python train.py --train_examples=88335 --translate=0.06 --targets=["shape", "bar", "bulge size", "merging"] --norm_position="pre" --hidden_act="gelu" --parallel_block=false --dropout=0.1 --patch_size=[4, 4] --conv_stem=false --max_steps=25500 --batch_size=64 --epochs=18.5 --lr_schedule="wsd" --decay_fraction=0.4 --weight_decay=0.06
Rows from block 3 of a small image classifier, named by matrix and row number. Rows with one number belong to one neuron. Each number is 50 + 12 x the weight over its row's rms, rounded and kept within 0 to 99. All counts start at 0. After the name is the row's rms in percent of the matrix's.
After each neuron's rows are labels from the 100 images, of 14976, where the neuron reaches its highest value: "top examples" is what is common among them. Only what is clearly more common there than usual is listed. The data: telescope images of galaxies (Galaxy Zoo DECaLS). In brackets: how many of the 100.
# fc1: MLP up (model.blocks.3.mlp.fc1.weight, 576x192), inputs 0-95
# fc2: MLP down (model.blocks.3.mlp.fc2.weight, 192x576, transposed), outputs 0-95

fc1.505 105:25 35 74 57 69 28 42 28 56 62 53 54 53 53 47 62 52 48 75 38 52 87 43 44 43 41 40 38 31 55 36 58 52 33 41 59 47 27 46 76 49 41 44 61 32 54 33 53 53 55 52 44 52 26 53 56 42 44 57 50 36 45 35 69 43 54 73 40 51 27 37 63 71 40 62 71 38 50 42 45 64 33 47 56 46 61 50 31 46 43 60 54 44 47 51 51
fc2.505 088:53 43 44 42 56 33 37 62 32 61 59 67 44 48 43 50 45 42 47 49 43 29 49 33 63 66 82 64 57 50 58 50 59 52 29 47 42 58 69 45 61 56 48 51 55 63 38 46 50 28 13 56 47 34 38 56 70 61 59 21 34 43 46 44 45 57 74 46 71 63 39 56 43 50 56 50 48 22 63 49 51 53 50 54 42 60 31 59 49 37 48 44 30 31 56 38
top examples: roundness: in between (71)

fc1.247 120:61 57 47 60 29 33 57 59 45 44 54 55 40 50 42 47 47 43 39 47 59 29 45 50 49 42 71 84 21 73 46 53 55 34 40 46 50 74 58 50 56 62 65 46 35 26 30 47 38 52 35 43 51 67 61 65 43 57 53 51 43 50 53 45 41 52 45 40 51 51 39 23 35 55 38 49 58 46 64 49 42 55 52 48 60 41 54 44 49 49 42 49 40 62 68 68
fc2.247 095:42 45 43 46 39 62 56 23 61 32 50 68 69 47 51 53 52 51 35 09 47 68 49 55 39 40 33 61 47 47 49 45 48 50 35 45 64 51 56 58 43 58 59 48 60 37 60 57 60 56 54 59 67 85 58 55 45 49 36 45 23 49 44 40 43 65 16 65 53 46 53 46 58 65 57 38 42 41 51 51 49 24 59 30 50 63 47 52 31 54 34 52 42 52 48 71
top examples: shape: featured or disk (94); edge-on disk: no (82); spiral arms: yes (72)

fc1.545 112:62 57 65 49 25 49 57 35 64 27 73 57 41 47 45 71 44 44 34 61 53 40 45 72 49 61 61 76 48 60 62 25 42 53 80 37 56 73 38 44 25 64 48 43 30 45 46 66 50 48 47 56 59 59 59 66 50 64 57 56 54 55 54 44 47 47 49 52 56 52 43 30 39 58 33 58 45 53 58 80 24 52 58 48 54 58 48 44 53 54 49 38 63 44 61 73
fc2.545 095:35 42 41 43 45 74 54 23 44 50 40 59 62 54 41 56 30 36 44 32 32 56 47 85 36 66 60 60 74 49 45 45 62 46 27 56 46 57 56 42 50 48 50 36 61 37 84 54 63 44 22 42 66 45 43 58 65 51 35 13 47 60 49 44 44 45 23 60 59 50 45 49 48 41 60 31 56 28 56 45 42 44 53 23 39 53 59 40 36 40 22 67 45 42 57 54
top examples: shape: featured or disk (70); edge-on disk: no (67); spiral arms: yes (53)

fc1.453 089:53 57 61 54 75 40 60 41 48 45 87 57 29 54 62 47 44 43 60 69 38 48 62 61 54 51 68 37 46 51 52 46 72 45 46 46 48 53 28 49 52 39 49 52 14 73 33 78 44 36 70 42 39 42 54 35 55 72 63 56 51 41 73 42 70 45 48 64 54 58 61 61 49 45 54 57 60 55 60 71 46 37 42 47 41 32 39 47 61 52 68 56 61 51 42 49
fc2.453 093:64 47 36 48 48 38 54 48 60 57 41 54 57 47 33 57 48 47 48 52 49 44 50 47 54 87 60 55 50 47 58 46 45 53 47 43 58 53 49 45 59 55 43 47 54 45 38 44 53 49 00 45 45 58 59 56 84 57 39 00 62 47 49 50 56 47 48 50 86 48 48 57 54 56 51 68 64 00 53 54 48 58 53 43 50 48 50 55 56 50 42 66 57 55 49 53
top examples: roundness: cigar-shaped (28)

fc1.35 097:41 48 52 30 38 43 70 43 58 44 53 71 43 48 71 44 66 69 70 44 37 47 61 72 48 40 56 57 47 45 47 41 50 35 63 40 31 42 54 55 42 27 40 65 47 51 44 39 27 61 60 37 58 47 60 28 44 58 61 59 55 57 41 44 60 52 77 55 47 41 54 46 47 63 46 52 52 59 44 64 43 50 36 79 61 32 79 63 53 39 52 39 53 47 42 46
fc2.35 074:54 50 47 60 66 56 29 42 42 68 77 65 35 62 67 50 42 50 44 50 69 50 57 52 71 67 26 50 39 50 52 47 54 55 45 67 33 55 39 58 75 40 67 45 47 45 53 66 51 40 47 35 62 53 24 51 71 40 46 17 74 43 56 55 43 46 65 48 58 41 50 67 36 33 71 33 27 24 53 55 52 66 42 59 62 45 60 29 41 44 57 65 47 73 61 51
top examples: roundness: cigar-shaped (25)

fc1.22 098:32 48 55 33 27 50 63 48 40 48 64 53 29 55 75 45 68 64 56 59 26 56 75 67 61 59 34 72 50 44 58 26 53 33 56 51 47 42 48 53 38 33 50 41 60 51 46 50 20 69 62 45 56 74 61 39 54 45 63 54 45 60 43 38 52 57 62 46 49 46 70 34 34 50 46 60 40 52 44 64 61 45 36 64 58 43 50 70 63 37 63 46 81 46 41 66
fc2.22 087:67 52 50 51 50 64 48 47 37 42 64 47 45 63 56 73 56 60 40 39 61 59 58 33 61 69 38 61 49 50 40 48 42 59 47 60 47 57 54 58 52 65 70 44 50 47 63 84 46 55 28 52 43 38 41 71 73 37 48 03 62 39 53 53 42 62 40 44 57 43 50 48 31 36 54 31 18 14 59 25 46 70 53 48 65 52 45 36 40 57 48 65 46 57 46 63
top examples: shape: featured or disk (83); edge-on disk: no (80); bulge size: small (51)

fc1.476 085:53 49 49 43 47 28 47 25 52 41 59 49 29 57 65 65 33 69 66 60 34 46 55 51 58 49 41 64 49 55 64 56 65 52 51 39 37 53 41 59 52 49 55 44 41 54 28 78 47 90 85 40 43 50 61 46 53 53 64 52 53 47 56 43 60 62 53 51 30 48 57 34 47 66 34 57 45 57 45 43 41 55 67 67 44 42 42 44 40 45 50 55 55 55 33 47
fc2.476 085:57 60 52 51 55 49 54 59 49 49 34 42 49 45 49 56 47 52 64 30 50 59 44 65 16 90 47 47 45 33 52 55 57 62 45 63 35 45 57 50 52 50 46 48 48 46 50 62 63 54 18 53 62 47 46 55 89 53 42 00 60 64 40 62 46 41 60 50 70 49 48 55 52 42 52 48 31 05 58 37 40 68 55 58 50 67 52 39 32 53 50 55 41 60 52 50
top examples: shape: featured or disk (69); edge-on disk: no (50); spiral arms: yes (40)

fc1.56 081:54 59 80 44 78 51 72 50 58 48 78 55 36 53 65 42 49 57 61 66 48 37 50 63 65 58 54 38 63 49 49 41 50 46 80 56 54 47 20 55 41 25 42 44 40 75 52 52 41 41 61 44 53 55 51 22 64 49 50 53 55 46 70 45 67 55 56 65 52 56 65 60 53 48 55 36 51 50 52 59 52 47 56 52 39 36 57 48 46 52 55 56 70 52 36 52
fc2.56 086:53 63 37 60 51 37 40 53 67 44 33 41 58 43 39 61 46 36 46 44 55 44 41 51 49 83 58 64 53 53 55 41 48 55 37 43 62 61 49 49 49 62 46 25 44 56 35 49 55 46 11 42 54 64 62 65 78 63 28 17 58 47 54 32 54 45 63 43 73 44 46 55 57 55 52 69 61 11 53 44 49 67 53 44 53 56 34 50 55 58 50 66 52 54 49 55
top examples: roundness: cigar-shaped (39)

fc1.298 101:29 35 75 53 72 24 39 33 59 70 54 57 37 55 50 62 62 48 66 44 46 71 50 40 45 45 41 48 22 62 40 61 63 29 36 55 42 45 55 64 57 50 65 66 31 54 28 55 45 48 53 42 45 41 53 62 47 44 59 56 36 48 46 68 36 52 67 46 50 32 37 64 60 47 64 64 51 51 41 44 70 30 50 49 39 62 50 31 41 38 66 56 34 40 59 58
fc2.298 090:54 30 43 32 51 34 45 54 28 70 61 54 47 58 40 50 43 53 47 53 41 32 49 36 62 81 77 61 57 50 46 56 55 50 43 49 46 53 62 50 77 48 50 60 52 56 40 51 48 38 00 48 41 33 36 45 82 60 56 12 44 41 49 48 52 55 63 50 76 55 39 51 50 43 53 56 45 17 61 41 42 53 46 46 43 50 45 58 50 35 55 53 47 42 56 42
top examples: roundness: in between (63)

fc1.234 105:34 56 53 22 20 40 71 45 51 23 58 73 45 52 54 46 58 63 56 50 52 55 59 51 59 51 51 57 54 57 45 45 50 41 54 36 27 48 59 63 41 40 45 65 52 47 41 55 28 80 43 64 40 58 54 43 44 52 69 48 42 40 41 43 45 61 70 59 52 55 50 34 55 60 46 56 50 50 49 67 45 51 38 76 56 48 63 66 58 44 62 33 66 48 48 62
fc2.234 102:71 42 56 51 49 54 39 46 32 52 69 59 37 54 41 59 43 52 45 49 56 66 56 53 63 82 37 56 41 43 52 54 43 67 53 59 42 47 46 65 53 51 57 55 41 38 55 63 53 57 12 60 50 47 39 53 80 44 60 00 59 42 51 63 43 56 37 50 73 42 37 53 41 42 53 40 25 04 46 36 49 54 42 55 53 47 58 31 51 51 47 47 36 61 56 54
top examples: shape: featured or disk (75); edge-on disk: no (73); spiral arms: yes (62)

fc1.39 117:30 49 43 60 47 49 37 70 30 36 48 63 57 47 50 24 69 56 58 51 39 35 53 37 43 38 76 65 43 51 80 50 72 35 34 38 59 50 52 42 55 34 50 47 37 46 61 33 46 47 49 22 43 58 62 35 49 76 47 51 48 57 27 42 59 52 39 50 57 78 47 46 43 49 52 51 54 47 76 49 38 59 43 53 62 34 49 43 46 51 49 56 56 35 54 38
fc2.39 096:62 50 52 36 64 38 41 36 67 40 48 57 51 38 57 61 56 41 53 46 48 72 31 64 27 60 37 51 34 55 61 56 55 53 55 57 56 50 42 65 38 56 49 42 38 42 38 49 60 47 49 52 35 74 43 61 58 58 26 47 43 57 39 36 61 50 39 65 56 41 43 61 72 58 53 41 44 39 56 65 55 46 54 43 55 63 59 64 30 75 53 68 69 40 65 58
top examples: roundness: cigar-shaped (41)

fc1.248 090:25 39 60 45 36 59 63 48 49 61 45 44 45 59 45 36 72 57 60 42 47 66 67 59 57 41 30 56 53 43 53 50 43 32 47 48 33 60 67 50 57 29 58 52 59 59 57 29 35 70 53 52 58 73 56 47 48 39 62 61 36 55 33 61 54 62 60 39 51 45 41 51 48 63 53 45 53 60 32 58 71 43 28 63 54 45 68 70 57 27 49 38 53 65 50 58
fc2.248 077:54 61 64 46 53 60 43 59 45 52 56 68 45 52 62 64 44 67 55 32 51 67 50 61 39 73 27 49 54 34 55 54 48 79 44 63 41 38 52 56 54 41 62 54 27 33 60 73 57 47 30 66 64 37 28 52 80 40 48 15 55 56 50 58 56 66 47 46 68 23 48 65 56 39 63 52 26 27 50 35 53 62 46 47 66 56 52 32 48 63 64 67 30 41 45 55
top examples: edge-on disk: yes (33)

fc1.13 088:59 48 66 51 65 25 65 38 54 42 77 62 29 58 58 55 49 52 67 65 32 54 50 77 60 47 74 40 42 54 61 49 69 42 48 59 47 42 29 51 37 45 41 54 31 58 27 53 24 47 68 36 41 39 57 37 53 79 62 47 50 52 77 49 48 51 52 47 55 51 55 51 63 47 42 71 48 54 72 66 45 41 71 52 46 57 51 39 60 41 55 38 60 47 58 53
fc2.13 090:69 50 33 49 49 37 50 54 69 68 45 41 54 57 44 60 39 42 41 51 51 48 53 53 61 85 65 54 55 46 45 53 39 57 58 64 52 51 52 53 62 57 40 51 46 44 40 54 58 42 01 45 45 57 53 57 87 55 43 04 60 49 48 54 58 50 57 41 84 53 56 60 55 56 53 58 65 07 50 54 53 60 58 48 53 52 48 54 51 44 42 74 63 56 50 49
top examples: edge-on disk: yes (25)

fc1.421 090:56 61 44 41 29 22 56 28 46 42 75 55 42 62 48 51 41 63 40 68 46 55 47 53 57 49 51 68 22 49 48 54 63 49 61 48 55 43 49 58 49 56 55 60 21 52 23 77 45 89 55 64 33 42 56 64 48 56 65 49 46 48 31 45 46 60 56 43 55 60 43 15 44 51 16 60 49 58 54 54 42 53 49 44 57 61 49 40 58 53 63 45 57 53 55 63
fc2.421 105:55 49 50 51 46 52 50 42 43 57 53 52 59 61 51 54 48 55 53 50 53 58 61 56 53 92 44 51 50 40 52 56 42 53 47 63 44 50 58 59 58 58 56 54 38 36 54 65 50 50 05 52 54 53 51 55 91 48 50 00 48 49 52 60 52 53 46 44 86 53 50 47 45 50 51 44 25 05 48 48 55 57 53 53 50 62 57 42 45 39 46 51 44 63 49 57
top examples: shape: featured or disk (85); edge-on disk: no (80); spiral arms: yes (73)

fc1.347 096:38 56 41 17 08 38 67 46 36 38 66 65 32 48 45 46 64 56 53 60 50 53 66 61 69 49 50 66 50 57 48 43 52 27 55 50 33 42 59 62 42 38 45 57 50 51 36 62 19 64 45 49 44 66 65 41 52 55 64 44 49 42 36 33 45 45 57 54 61 55 56 30 38 50 44 57 47 46 44 68 50 60 45 67 48 49 63 60 54 47 58 40 70 47 47 62
fc2.347 093:65 46 51 52 47 58 45 46 28 51 66 54 41 51 52 61 46 54 45 35 60 61 59 60 58 78 33 52 42 43 47 50 46 74 51 63 47 45 52 63 49 53 58 50 40 50 61 63 55 57 19 64 53 43 42 58 82 41 59 00 51 47 56 58 36 55 43 42 66 42 40 53 39 40 59 39 16 04 53 33 54 55 42 53 55 50 57 28 50 52 51 52 42 62 51 53
top examples: shape: featured or disk (89); edge-on disk: no (86); bulge size: small (55)