From a checkpoint of a small image classifier.
Training: adamw at rate 0.0019, batches of 64, held-out accuracy 87%.
Rows from block 2 of a small image classifier, named by matrix and row number. Rows with one number belong to one neuron. Each number is 128 + 24 x the weight over its row's rms, rounded and kept within 0 to 255. All counts start at 0. Numbers have three digits each.
After each neuron's rows are labels from the 100 images, of 14976, where the neuron reaches its highest value: "colour at peak" is the nearest of a few named colours to the mean colour under the peak. Only what is clearly more common there than usual is listed. The data: telescope images of galaxies (Galaxy Zoo DECaLS).
# fc1: MLP up (model.blocks.2.mlp.fc1.weight, 576x192), inputs 0-95
# fc2: MLP down (model.blocks.2.mlp.fc2.weight, 192x576, transposed), outputs 0-95

fc1.479:096091147126115100143128149160133130109127117125123113173150156075114139158128132178102101118121119076128156088146126130169083142134115117114102134158128070108090180106144121176134138131088143144143178124116107117078167164114145138142126152096130122166185076153118156113154154152135139126
fc2.479:132134122138127093080154139121129137142156100174138122099090176152082115101113156191116152134187117124141181121114134163099162095128136117086066099146145130105125075168143142139138157141167155094099133144116118097116136105104126141120132131152120176110108140116127106163132144113116182119
colour at peak: grey; brown

fc1.268:157079135089120099163120093142118160058163114127128196162144126086151162135149141140109106155109133064140143089122109149132139113128094111093148109161138082101147183101152118106110133145114139132160135147111137152078097180121144146147123151125127108167166100154176169106134134147122122140
fc2.268:142092108160130101132110181149146134151142130132112122145177137125164128171149146143131152148124121133170126147138116151122136117149124112086174108094084141106154154122140156121092114102158125130111085155193138144146119123135153157121137145165078149086129135154140139131129089180127161144
colour at peak: brown; grey

fc1.40:138138150124103109156086148126144168119155143107132148132155135067110199125152139147121141168121133086130108090101103143134114135144097152098192081124167150135149130087131164127119098142140112145137118178128151128075124142092150139147163191120117129129158089122155136112139117126141117151
fc2.40:128123104118153109093108136162124127124140140139116113089140175138159083187121137140153149136145108131158178130126142163107129108152131101090111100115119162091127097132148147145160125122123145142122106177086140185118155119106067162164167148114100152129122131120136149131126116150155138133
colour at peak: brown

fc1.253:162090144113140119158130121154132146111151103123129117148140156060117196149150125161129108103097111108159160096146124132160134138116107091119114150150089074114123179097155127142111137157122153168161158143116103126094143183112131131139122156135137099161194045164152141094128138132132106150
fc2.253:127149149129081137099114138101153157148169099146117107127144168147117118130097149189125150116173131129142138129123110168115165111149126116126086113142156148129100098151113146172161154137132125118108122163093125109086138108096094160151127138104134153088087138136108114160118131113131160123
colour at peak: grey; brown

fc1.65:133088160141130129169126145134129123121132131117114138130118118120138184139159111103109083119141143111183129140135093116148090120159122123127131123147115085143130174113157124133069114155132158133166165129146109146118160159128137198088125141134096122141167113172151159062111117151134135139
fc2.65:115135159087093123094127124100132146148112117174133118124125138153115129115104128170135141120146125199146131131151113109109195148133096121125117160140152204130127090171152140148106166110131115100129108175115116126111132112114084146073126124142140151094099122098112100161112118114101130130
colour at peak: brown

fc1.203:166109133126117117146128130171138143082146126133127119165140166063099164140155126165136113111096101108118169074142124129171093135104110081120111136157092089108131186118145125152105137141107143140146138145110119132088150187104127109135116162111134089177196069143146127096125137126127108150
fc2.203:129138134148127124100125116099148173124136077145120106114129169151086121115112151191131165099170116132138146115129136171096145100136162156097064121123136131120137109165123128155176145143160156109094137156109122087109136107099113141178163113115123136099097119133112102148132124159117176149
colour at peak: grey

fc1.223:095105114133136108162132127114137143105145162142139159144157112112145179116168130129108097138133132110219110115110060124105100110139112156109177095126144106131135144141156141098109093146117146155117150163141149173108124156105155141121171162127100116163158105131177161118153103136123107151
fc2.223:101133098141151117098156134125141161167141153165116137084162103151155123117137149150129172130107133114110122150106131116112135129109141115126121082097087170116117117145136148115097096156165106108109090171131138142139088111104127128127140123146086137080076129120079120126136106163114122156
colour at peak: brown

fc1.369:107116162088114122177120107113137149142139133123095156119104110125165186168095089123159102145111140155132117094108136121112118130174113131125141117145142156125136144110124123149101084164121140153164163121118112120139120131144152143143119146156108127146165095134140146097158100129132110157
fc2.369:105145161145151097138111163159128112128199145133144102116102103115130128148111101106151114120094141088150140155122162113135092125141110126116129108089128101173102097149114101135132139125139150138106160115147095147145169099159128156159143124146116156124144164160117153116163150088141103124
colour at peak: brown; grey

fc1.488:133109114094095095173121116106144188100151134152132156112145126105165145143159116163123091130134138109143106121112089135129099145106124119098137109146118090140126167134137138143110138168137130117166160190143118147074132147077168140134140166109127150171140063138158129105151106152157134155
fc2.488:113155129139129106106143157144131127121172117089121127081142113096134095121110170120127136169117134120123122144181152148168099170142119120106137109084126136121120143161143166124100132130076122121151106128157163126110142116113159128118169159114112133135164098119072130097136132136116114099
colour at peak: brown

fc1.101:150127112132113118159121122138133150090161134124129151123150151052139203116154124160100094166106113102182145112131079135115140145120106109121164108147142103136130159114142138116114102145103141137126119136119153149075112156077164146142161197109116129144184125117154148116143104152144128128
fc2.101:136122084134137113100135157174127098122130136158135113081157117155141120129129125139110162137141145139118125141125147091126130108119126109105119069088101166106136131169162139107086125164126125122082115159175164148152103141127158140115140150166124135082116151106116146112132139205112121135
colour at peak: brown

fc1.182:153127114111080119165133112148124120115147122174129190110143112101141133144141114150111118136090130128125110083157137112148140162148134085115146131170158091094184166150152119130113129113059151115168125116121160124105090186128124145131134134162126119144186126122140147079126131162145115186
fc2.182:154110077119200100085164153149132102081133138145117092122126134131133106127153127164129155115148119124131169124153101200108111116143128169102101100121132103144161141122163086101116121103148160134134120096147123142155093186111129159124106146167093150138185135158156145152123117118137148129
colour at peak: grey; brown

fc1.256:144101130134108106115130067119126130082153136117153109127123138095114139141118113149127078117142144148106154080112100143169117117084105100131115160156177099082113142119131104155142152164145114119111157138110131167089140111047156101145114124099149147165141104102128112144163129134109139106
fc2.256:148105146132145123116126138171140112096131127130122094098175154149111105101099134106124130146190138104116167114135164119167102149119163125101119107070145126102139092140161126133090177143152165107083119143085176135156100101132119108101142146117133175112116129109120114088128128132096173105
colour at peak: brown

fc1.201:155088153132116105137102103153138167100175111152146117137128172081114170148142141158112097111121095118128161066154113150165133138111099119115108147142100088111133174132135122155107136183138158122111148164114120125073113148084165109135100155112127131180174109152146148125165122147113122141
fc2.201:147074168122134098115117130124133120098135093155115122077152153144089128124146166134110117130210122152142132090143129155132144115146137142071120116135110140097122104146180153146078152138140179113118144132129124090122147152084123126086140112138125173132127119098130134119132097175094199108
colour at peak: brown; grey

fc1.408:115144118126131135145125094100136140132147177102078127122117121114166174144135119104154123142148131125098102123088137144119119103118124132135209090111138140150110161093114155132137099160165098142128127165130157189111120114113191089144130147128129101113126117092126113112117114158145152131
fc2.408:123091131087159129089140117153149159115125086120127089132141125150129102169145132121161127186146160126113108088135109136146099135156163162125147098096126128109134081124157138138046140128149116131067105181156119119131139106121140154060131146134100158112092125115105115109126113184112161131
colour at peak: brown

fc1.225:158115120136105119189121142121111140149144131161117131115113150057179161119170133121085110125109131146190131108102102133127147129144131151103187136108119136136149134127163123096102066117119113137127129159133147161083104128129123177141137133120084119135155125125181143101114097097133093172
fc2.225:131068125100141139141122082142149158139115133120152130104131104122124115138104101130131146092181129159131141074103156134152140117143160090137124124138129165111152137136133109131106065139134133123093130175128107119132150090090133118119124120175098128119085098153132142134133097134155200174
colour at peak: brown

fc1.325:139076140111105098124121106126121127093139127155164119151147162115113153143150125163102097131127118119097154061151097137157110136107115094120112149163156078091126160134143107150122154158129126134113180143103115143086129129080165097121120130092150144191154089120154115138174131155141148110
fc2.325:153099162113138097109147128127142121118143079142106099074159144154099114127094151136107145124188096132139144100127157153127127125137142136079111110098117151113138138153144129153105157133149171108107102130089146073143111118117103132110177127150135171127123124106130117103152112149094179098
colour at peak: brown

fc1.453:158119154113141099177110122122151175108155133131115140149165112063136194125142118153134126122099126114177122114104107142116125144109093128095171095142141144125154158095153131116122107170157135171153138175125125145101137146103146131150129169121123142152161054148147139107141105129104104166
fc2.453:125054147119145138153131096173122119146150078130107122090157104126133113117097127118148144163110090086061084100144159113156091154127173124143141108158081098135110136140104123105068099120134098148121091167140128107125098117117089098098106155135113126134105128107099111082115114145094088140
colour at peak: brown

fc1.195:092085179122148107111135080114155124112123138129142185170142119157149109139098096123088118116129126108149170149127102126121064141132118146102116146140135080076120136159158106152112131120110136098156135129102145173129138122142145119117138109138124110147121161143121132136157145148098101111
fc2.195:142106147087118115076166112106167118100144136126146141090158139144101086139101140122133151153113095113142140112128111126132137123142105129128129115120132141108109095128115144172129168097108103134162181119068151129123107113112108107123122110082152136125124124099091077159169127129092125082
colour at peak: brown

fc1.63:116114126130132109145147112138138151111122130128128177161150114128170138127113108152096111136124135081136128121141122130137080153121105127111141082152136097107174181137147111146091093149112171144198130128115130131118163196134141116120128148156115089167157107142123154091153120166121091146
fc2.63:141095124118157123096139147116150121123123142131129122133135110144109117131157137121121111131085090130154107133161065155104112108137116157135131147137093101122105100127129154144075127083120113139156120147128111154142130125128074123066138130141112118172175162135095116130143117123101089105
colour at peak: brown; grey

fc1.80:122088108114098115135152128140111138104118112136118155146157150061154129165131143134110118171096105088168146102142116134112122137113125124120117096114142083128185152124172166101101126118107174134161101142121156142102112192122104157121153143139095131148155114148133185127112125137130088174
fc2.80:132140087145175152099101111128136116160115111140129095114139121153158104147146082103104147104114106122164168164118131155128137078109140159122125121076108107140146108140153079108107156117142127165092120148133160138162115110161089145110059051157146119107109137114150144166128158135145159125
colour at peak: brown

fc1.385:161126129124107131149123161172124156076131159123095151156148127075108142138145165158116101174117115131121132102156119125173113128124124097127114135165117089116181156118103140120087136117076136137153094134117177134098128204108102133121135162133128104146174091150157130106109120131139150165
fc2.385:166093110110158112106137143157146147075166091145128098130152138132127122127132131175121158132145110106120152103121108159139133115160149126108093107105143099120173126132159141123117125116142138134092166110161120118130111157113116166118071150130103132099110110163126111138114110125148178150
colour at peak: brown; grey

fc1.264:152091168108122099161105097125150149111171114138104133140140144084120168142131102155125084126099143128131154075120108135156134131122104136100147134140165101086135167126167121140111121196142101133158156162088129145082137147102175123148128144136127135154162080132135129101126113150111108144
fc2.264:143109177115149119115142149124124110138147085113098133114135166141108097123137129127134098141153105129170120130146159132143146149119117145123142140141100146134125107136209106111062173141097132161146154099092140129125148145133070124085147130130136152125165106125097110124136153157094161123
colour at peak: brown

fc1.334:103122148087109136161121157087135129099112155153168157121147107120151143107182135142113144118120137097118097114121079134102091119164138140133172107163134114172113136130155121106114122137143099139152177156137131156070094129094139158110096120118129109123108108169152107133129095104128127137
fc2.334:104115114119131139111175088113101141156163121100099150101131128129116097082082160137158159145118131111099129135120144132134103125122150084152109104126131171090108134098104167129141121112138099136135086162101118117125126116125111101110134119166139112144094090112114076104101119119118113082
colour at peak: brown

fc1.507:111120164140142149140123119167161143122132149095124113147122110131162133126144145101175108121117115137111125122099115136175085115155138136154131123108102145152104110088145167165128094140154094140114158157123133151144119114122178110142100141151098102126115106119144118064137097129117125132
fc2.507:150103110113163132151110122135119123103130125154125109139162125139149111120102094112128178132149146106126111114149131113147127148137149166113149163080173051090161138149139119095120146118158154158089086191133137135132117108150153153129104139134115118110082099160108145126122143139116176138
colour at peak: grey

fc1.137:119097140112124144166133108141144162124140146094156153131150140103154169165136142114141084128113122102164134090129114129144123127130129149140165106132137098144161140091138131133092081147125139134138137156120144156125131132107165122130148145152066144162158118135148157071159067139127111158
fc2.137:163156132165123121168130106117118144113170121134136092153106121112120149088076142159147167168119125088143116146168146134139165178103133084134095125148136105125097101143100129103133127175096105107111131170115139109100117122143150111148111146113150061109112133165116121111125127151154113120
colour at peak: brown; grey

fc1.542:137112136116122126155118153149115116120129090122146188166142127076142128140111103128074093163129126096176143130158116129136129151130117146122116091110140083105183129125134138111123134113082178167166118115128158102116151188133094213126125135139108112127144108164134178110112136125142135158
fc2.542:148143092141163126098091120119149128148116146142122136096153107149181093159119115106114123154108129134162188153133107140100160106128114157124122132103134122123154142129137094133119180104138155148110129129106148162152085118148092163106072092159143155110103149114173169170125142146164142149
colour at peak: brown

fc1.457:132097153120115098132124087138145139115144106138131116178139150095108181160143127162113108125130124117104176065139121132180097124108096097113107139143127093104114165125127131186119141167127139143122148152086122132091151151099153119145140149104152126180183079136128162118154131150108129119
fc2.457:149102143127161102089102120148137132104145106148118091087137156180086118114124141150095172104210114138157152085137147149141123134160139166077105127122121135110103098165146120150133153138167178111095119162109134092137144088104133144131143124119120163106102134111131124121185126156104171124
colour at peak: brown; grey

fc1.27:119104137132127113137120106150126143106144156154124122166141171099118156128134108154114098117136122130110136032124099153183107095119113096112129152133126095123125141116085112156118144139099156147139166142104164166091142144089132124124118145103141107168183079107160130116149138122151102130
fc2.27:162118141152156110094144165172115107084153134134104112090113157163121123128104163134104155164172107117123177111139133157134136132123140157094093132077133115133094107133091147137158134129143160101080118131092151117145139088127098185160136129113105144116109162143118142133118151191146186111
colour at peak: brown; grey

fc1.381:165134141080138090168091117115144179123150125172127134165133153080127151128141127153131119140107116162157138087107105157100168118127083143106128131116131153131144161127152144146110126171130140156130114201108118121129124158131147114157133185130135136162168094111160149122164106133130102157
fc2.381:109123149094132139135145126150153116147129145085098152164125118142121156174121137083134127131125119150139127114115124121165092135157114108124181137159114132147135093119121132138118115125129104156084165115110139143144161112138091102117136116167125089137106100113106123110145150075137143138
colour at peak: pink

fc1.149:091101138140125139187149142138131133148133127106115128137126151093126192137142119117140098106119132099145120125157115120169083147149124104144117136171103075138125175107144110139080113151114144142157177124144104137113147176123146163105106167117097102163194081178139163066134126152122119135
fc2.149:101151170117112106102115144125120142170146096162144092136093155157101132098119150174121147097174123191146149118129138139111178133138097113100074168135148187143113071169137144137141159139133144100113127169112113098123139099120097158111144120130133153083116143124140098157125142104109133123
colour at peak: grey; brown

fc1.378:131117128102078120130138105117129135106166160149129136096117126090108148122149117163128124122121147075117135068153132125143128168118127098116116122119120077121156169147171112141122125171100142108156150142122137134077122184108160104144121154098118154171165143110173145090141107160094081135
fc2.378:153119099159151083094161146120123140124103103171115109102076147137092130108109151183152164085147097153120154135129127150123152132111097110108092118129110152154123115159123103129126148141193130082131141096129090122149124167122163120126114115104119159128178125101109128179123125131121134108
colour at peak: grey

fc1.48:116088158103140100153117109112136175142129113141145123124153136114172185172114113125122111145121125145168135100105103133115114101159102127109134144143139126131157176109134147172094100171125125125133155157103107154118121151104162156120153172132100156154160105147147143117178096170113131154
fc2.48:117159135130131114154119102154133144113154111104124103104123147139077141094159096122146117090150134131076165095147175138183134172125100110109089105140114117166131118131171125143081130149124112063160124115097132081140126157138126112100123143110121110134165141146106092092128139147163115133
colour at peak: brown; grey

fc1.439:146106144121138077131107080161141170092163122131132141174130153117129146144114141167107107146132095114120176098140137144180121140094081107112106122158113097083148180112134142153133134188109146143146094156090128126118192159101156092155136157132147108165145098134116119129135135169115112140
fc2.439:128127137110144118127092128159138089121138108136141120083136129142109135086133110129137132113183160132139097103145117130169145139183111151114118142148115176102094109119140119145092124138130134121141141129138128076128142087098188110096094141146120135110110092120118119091163080123110120110
colour at peak: brown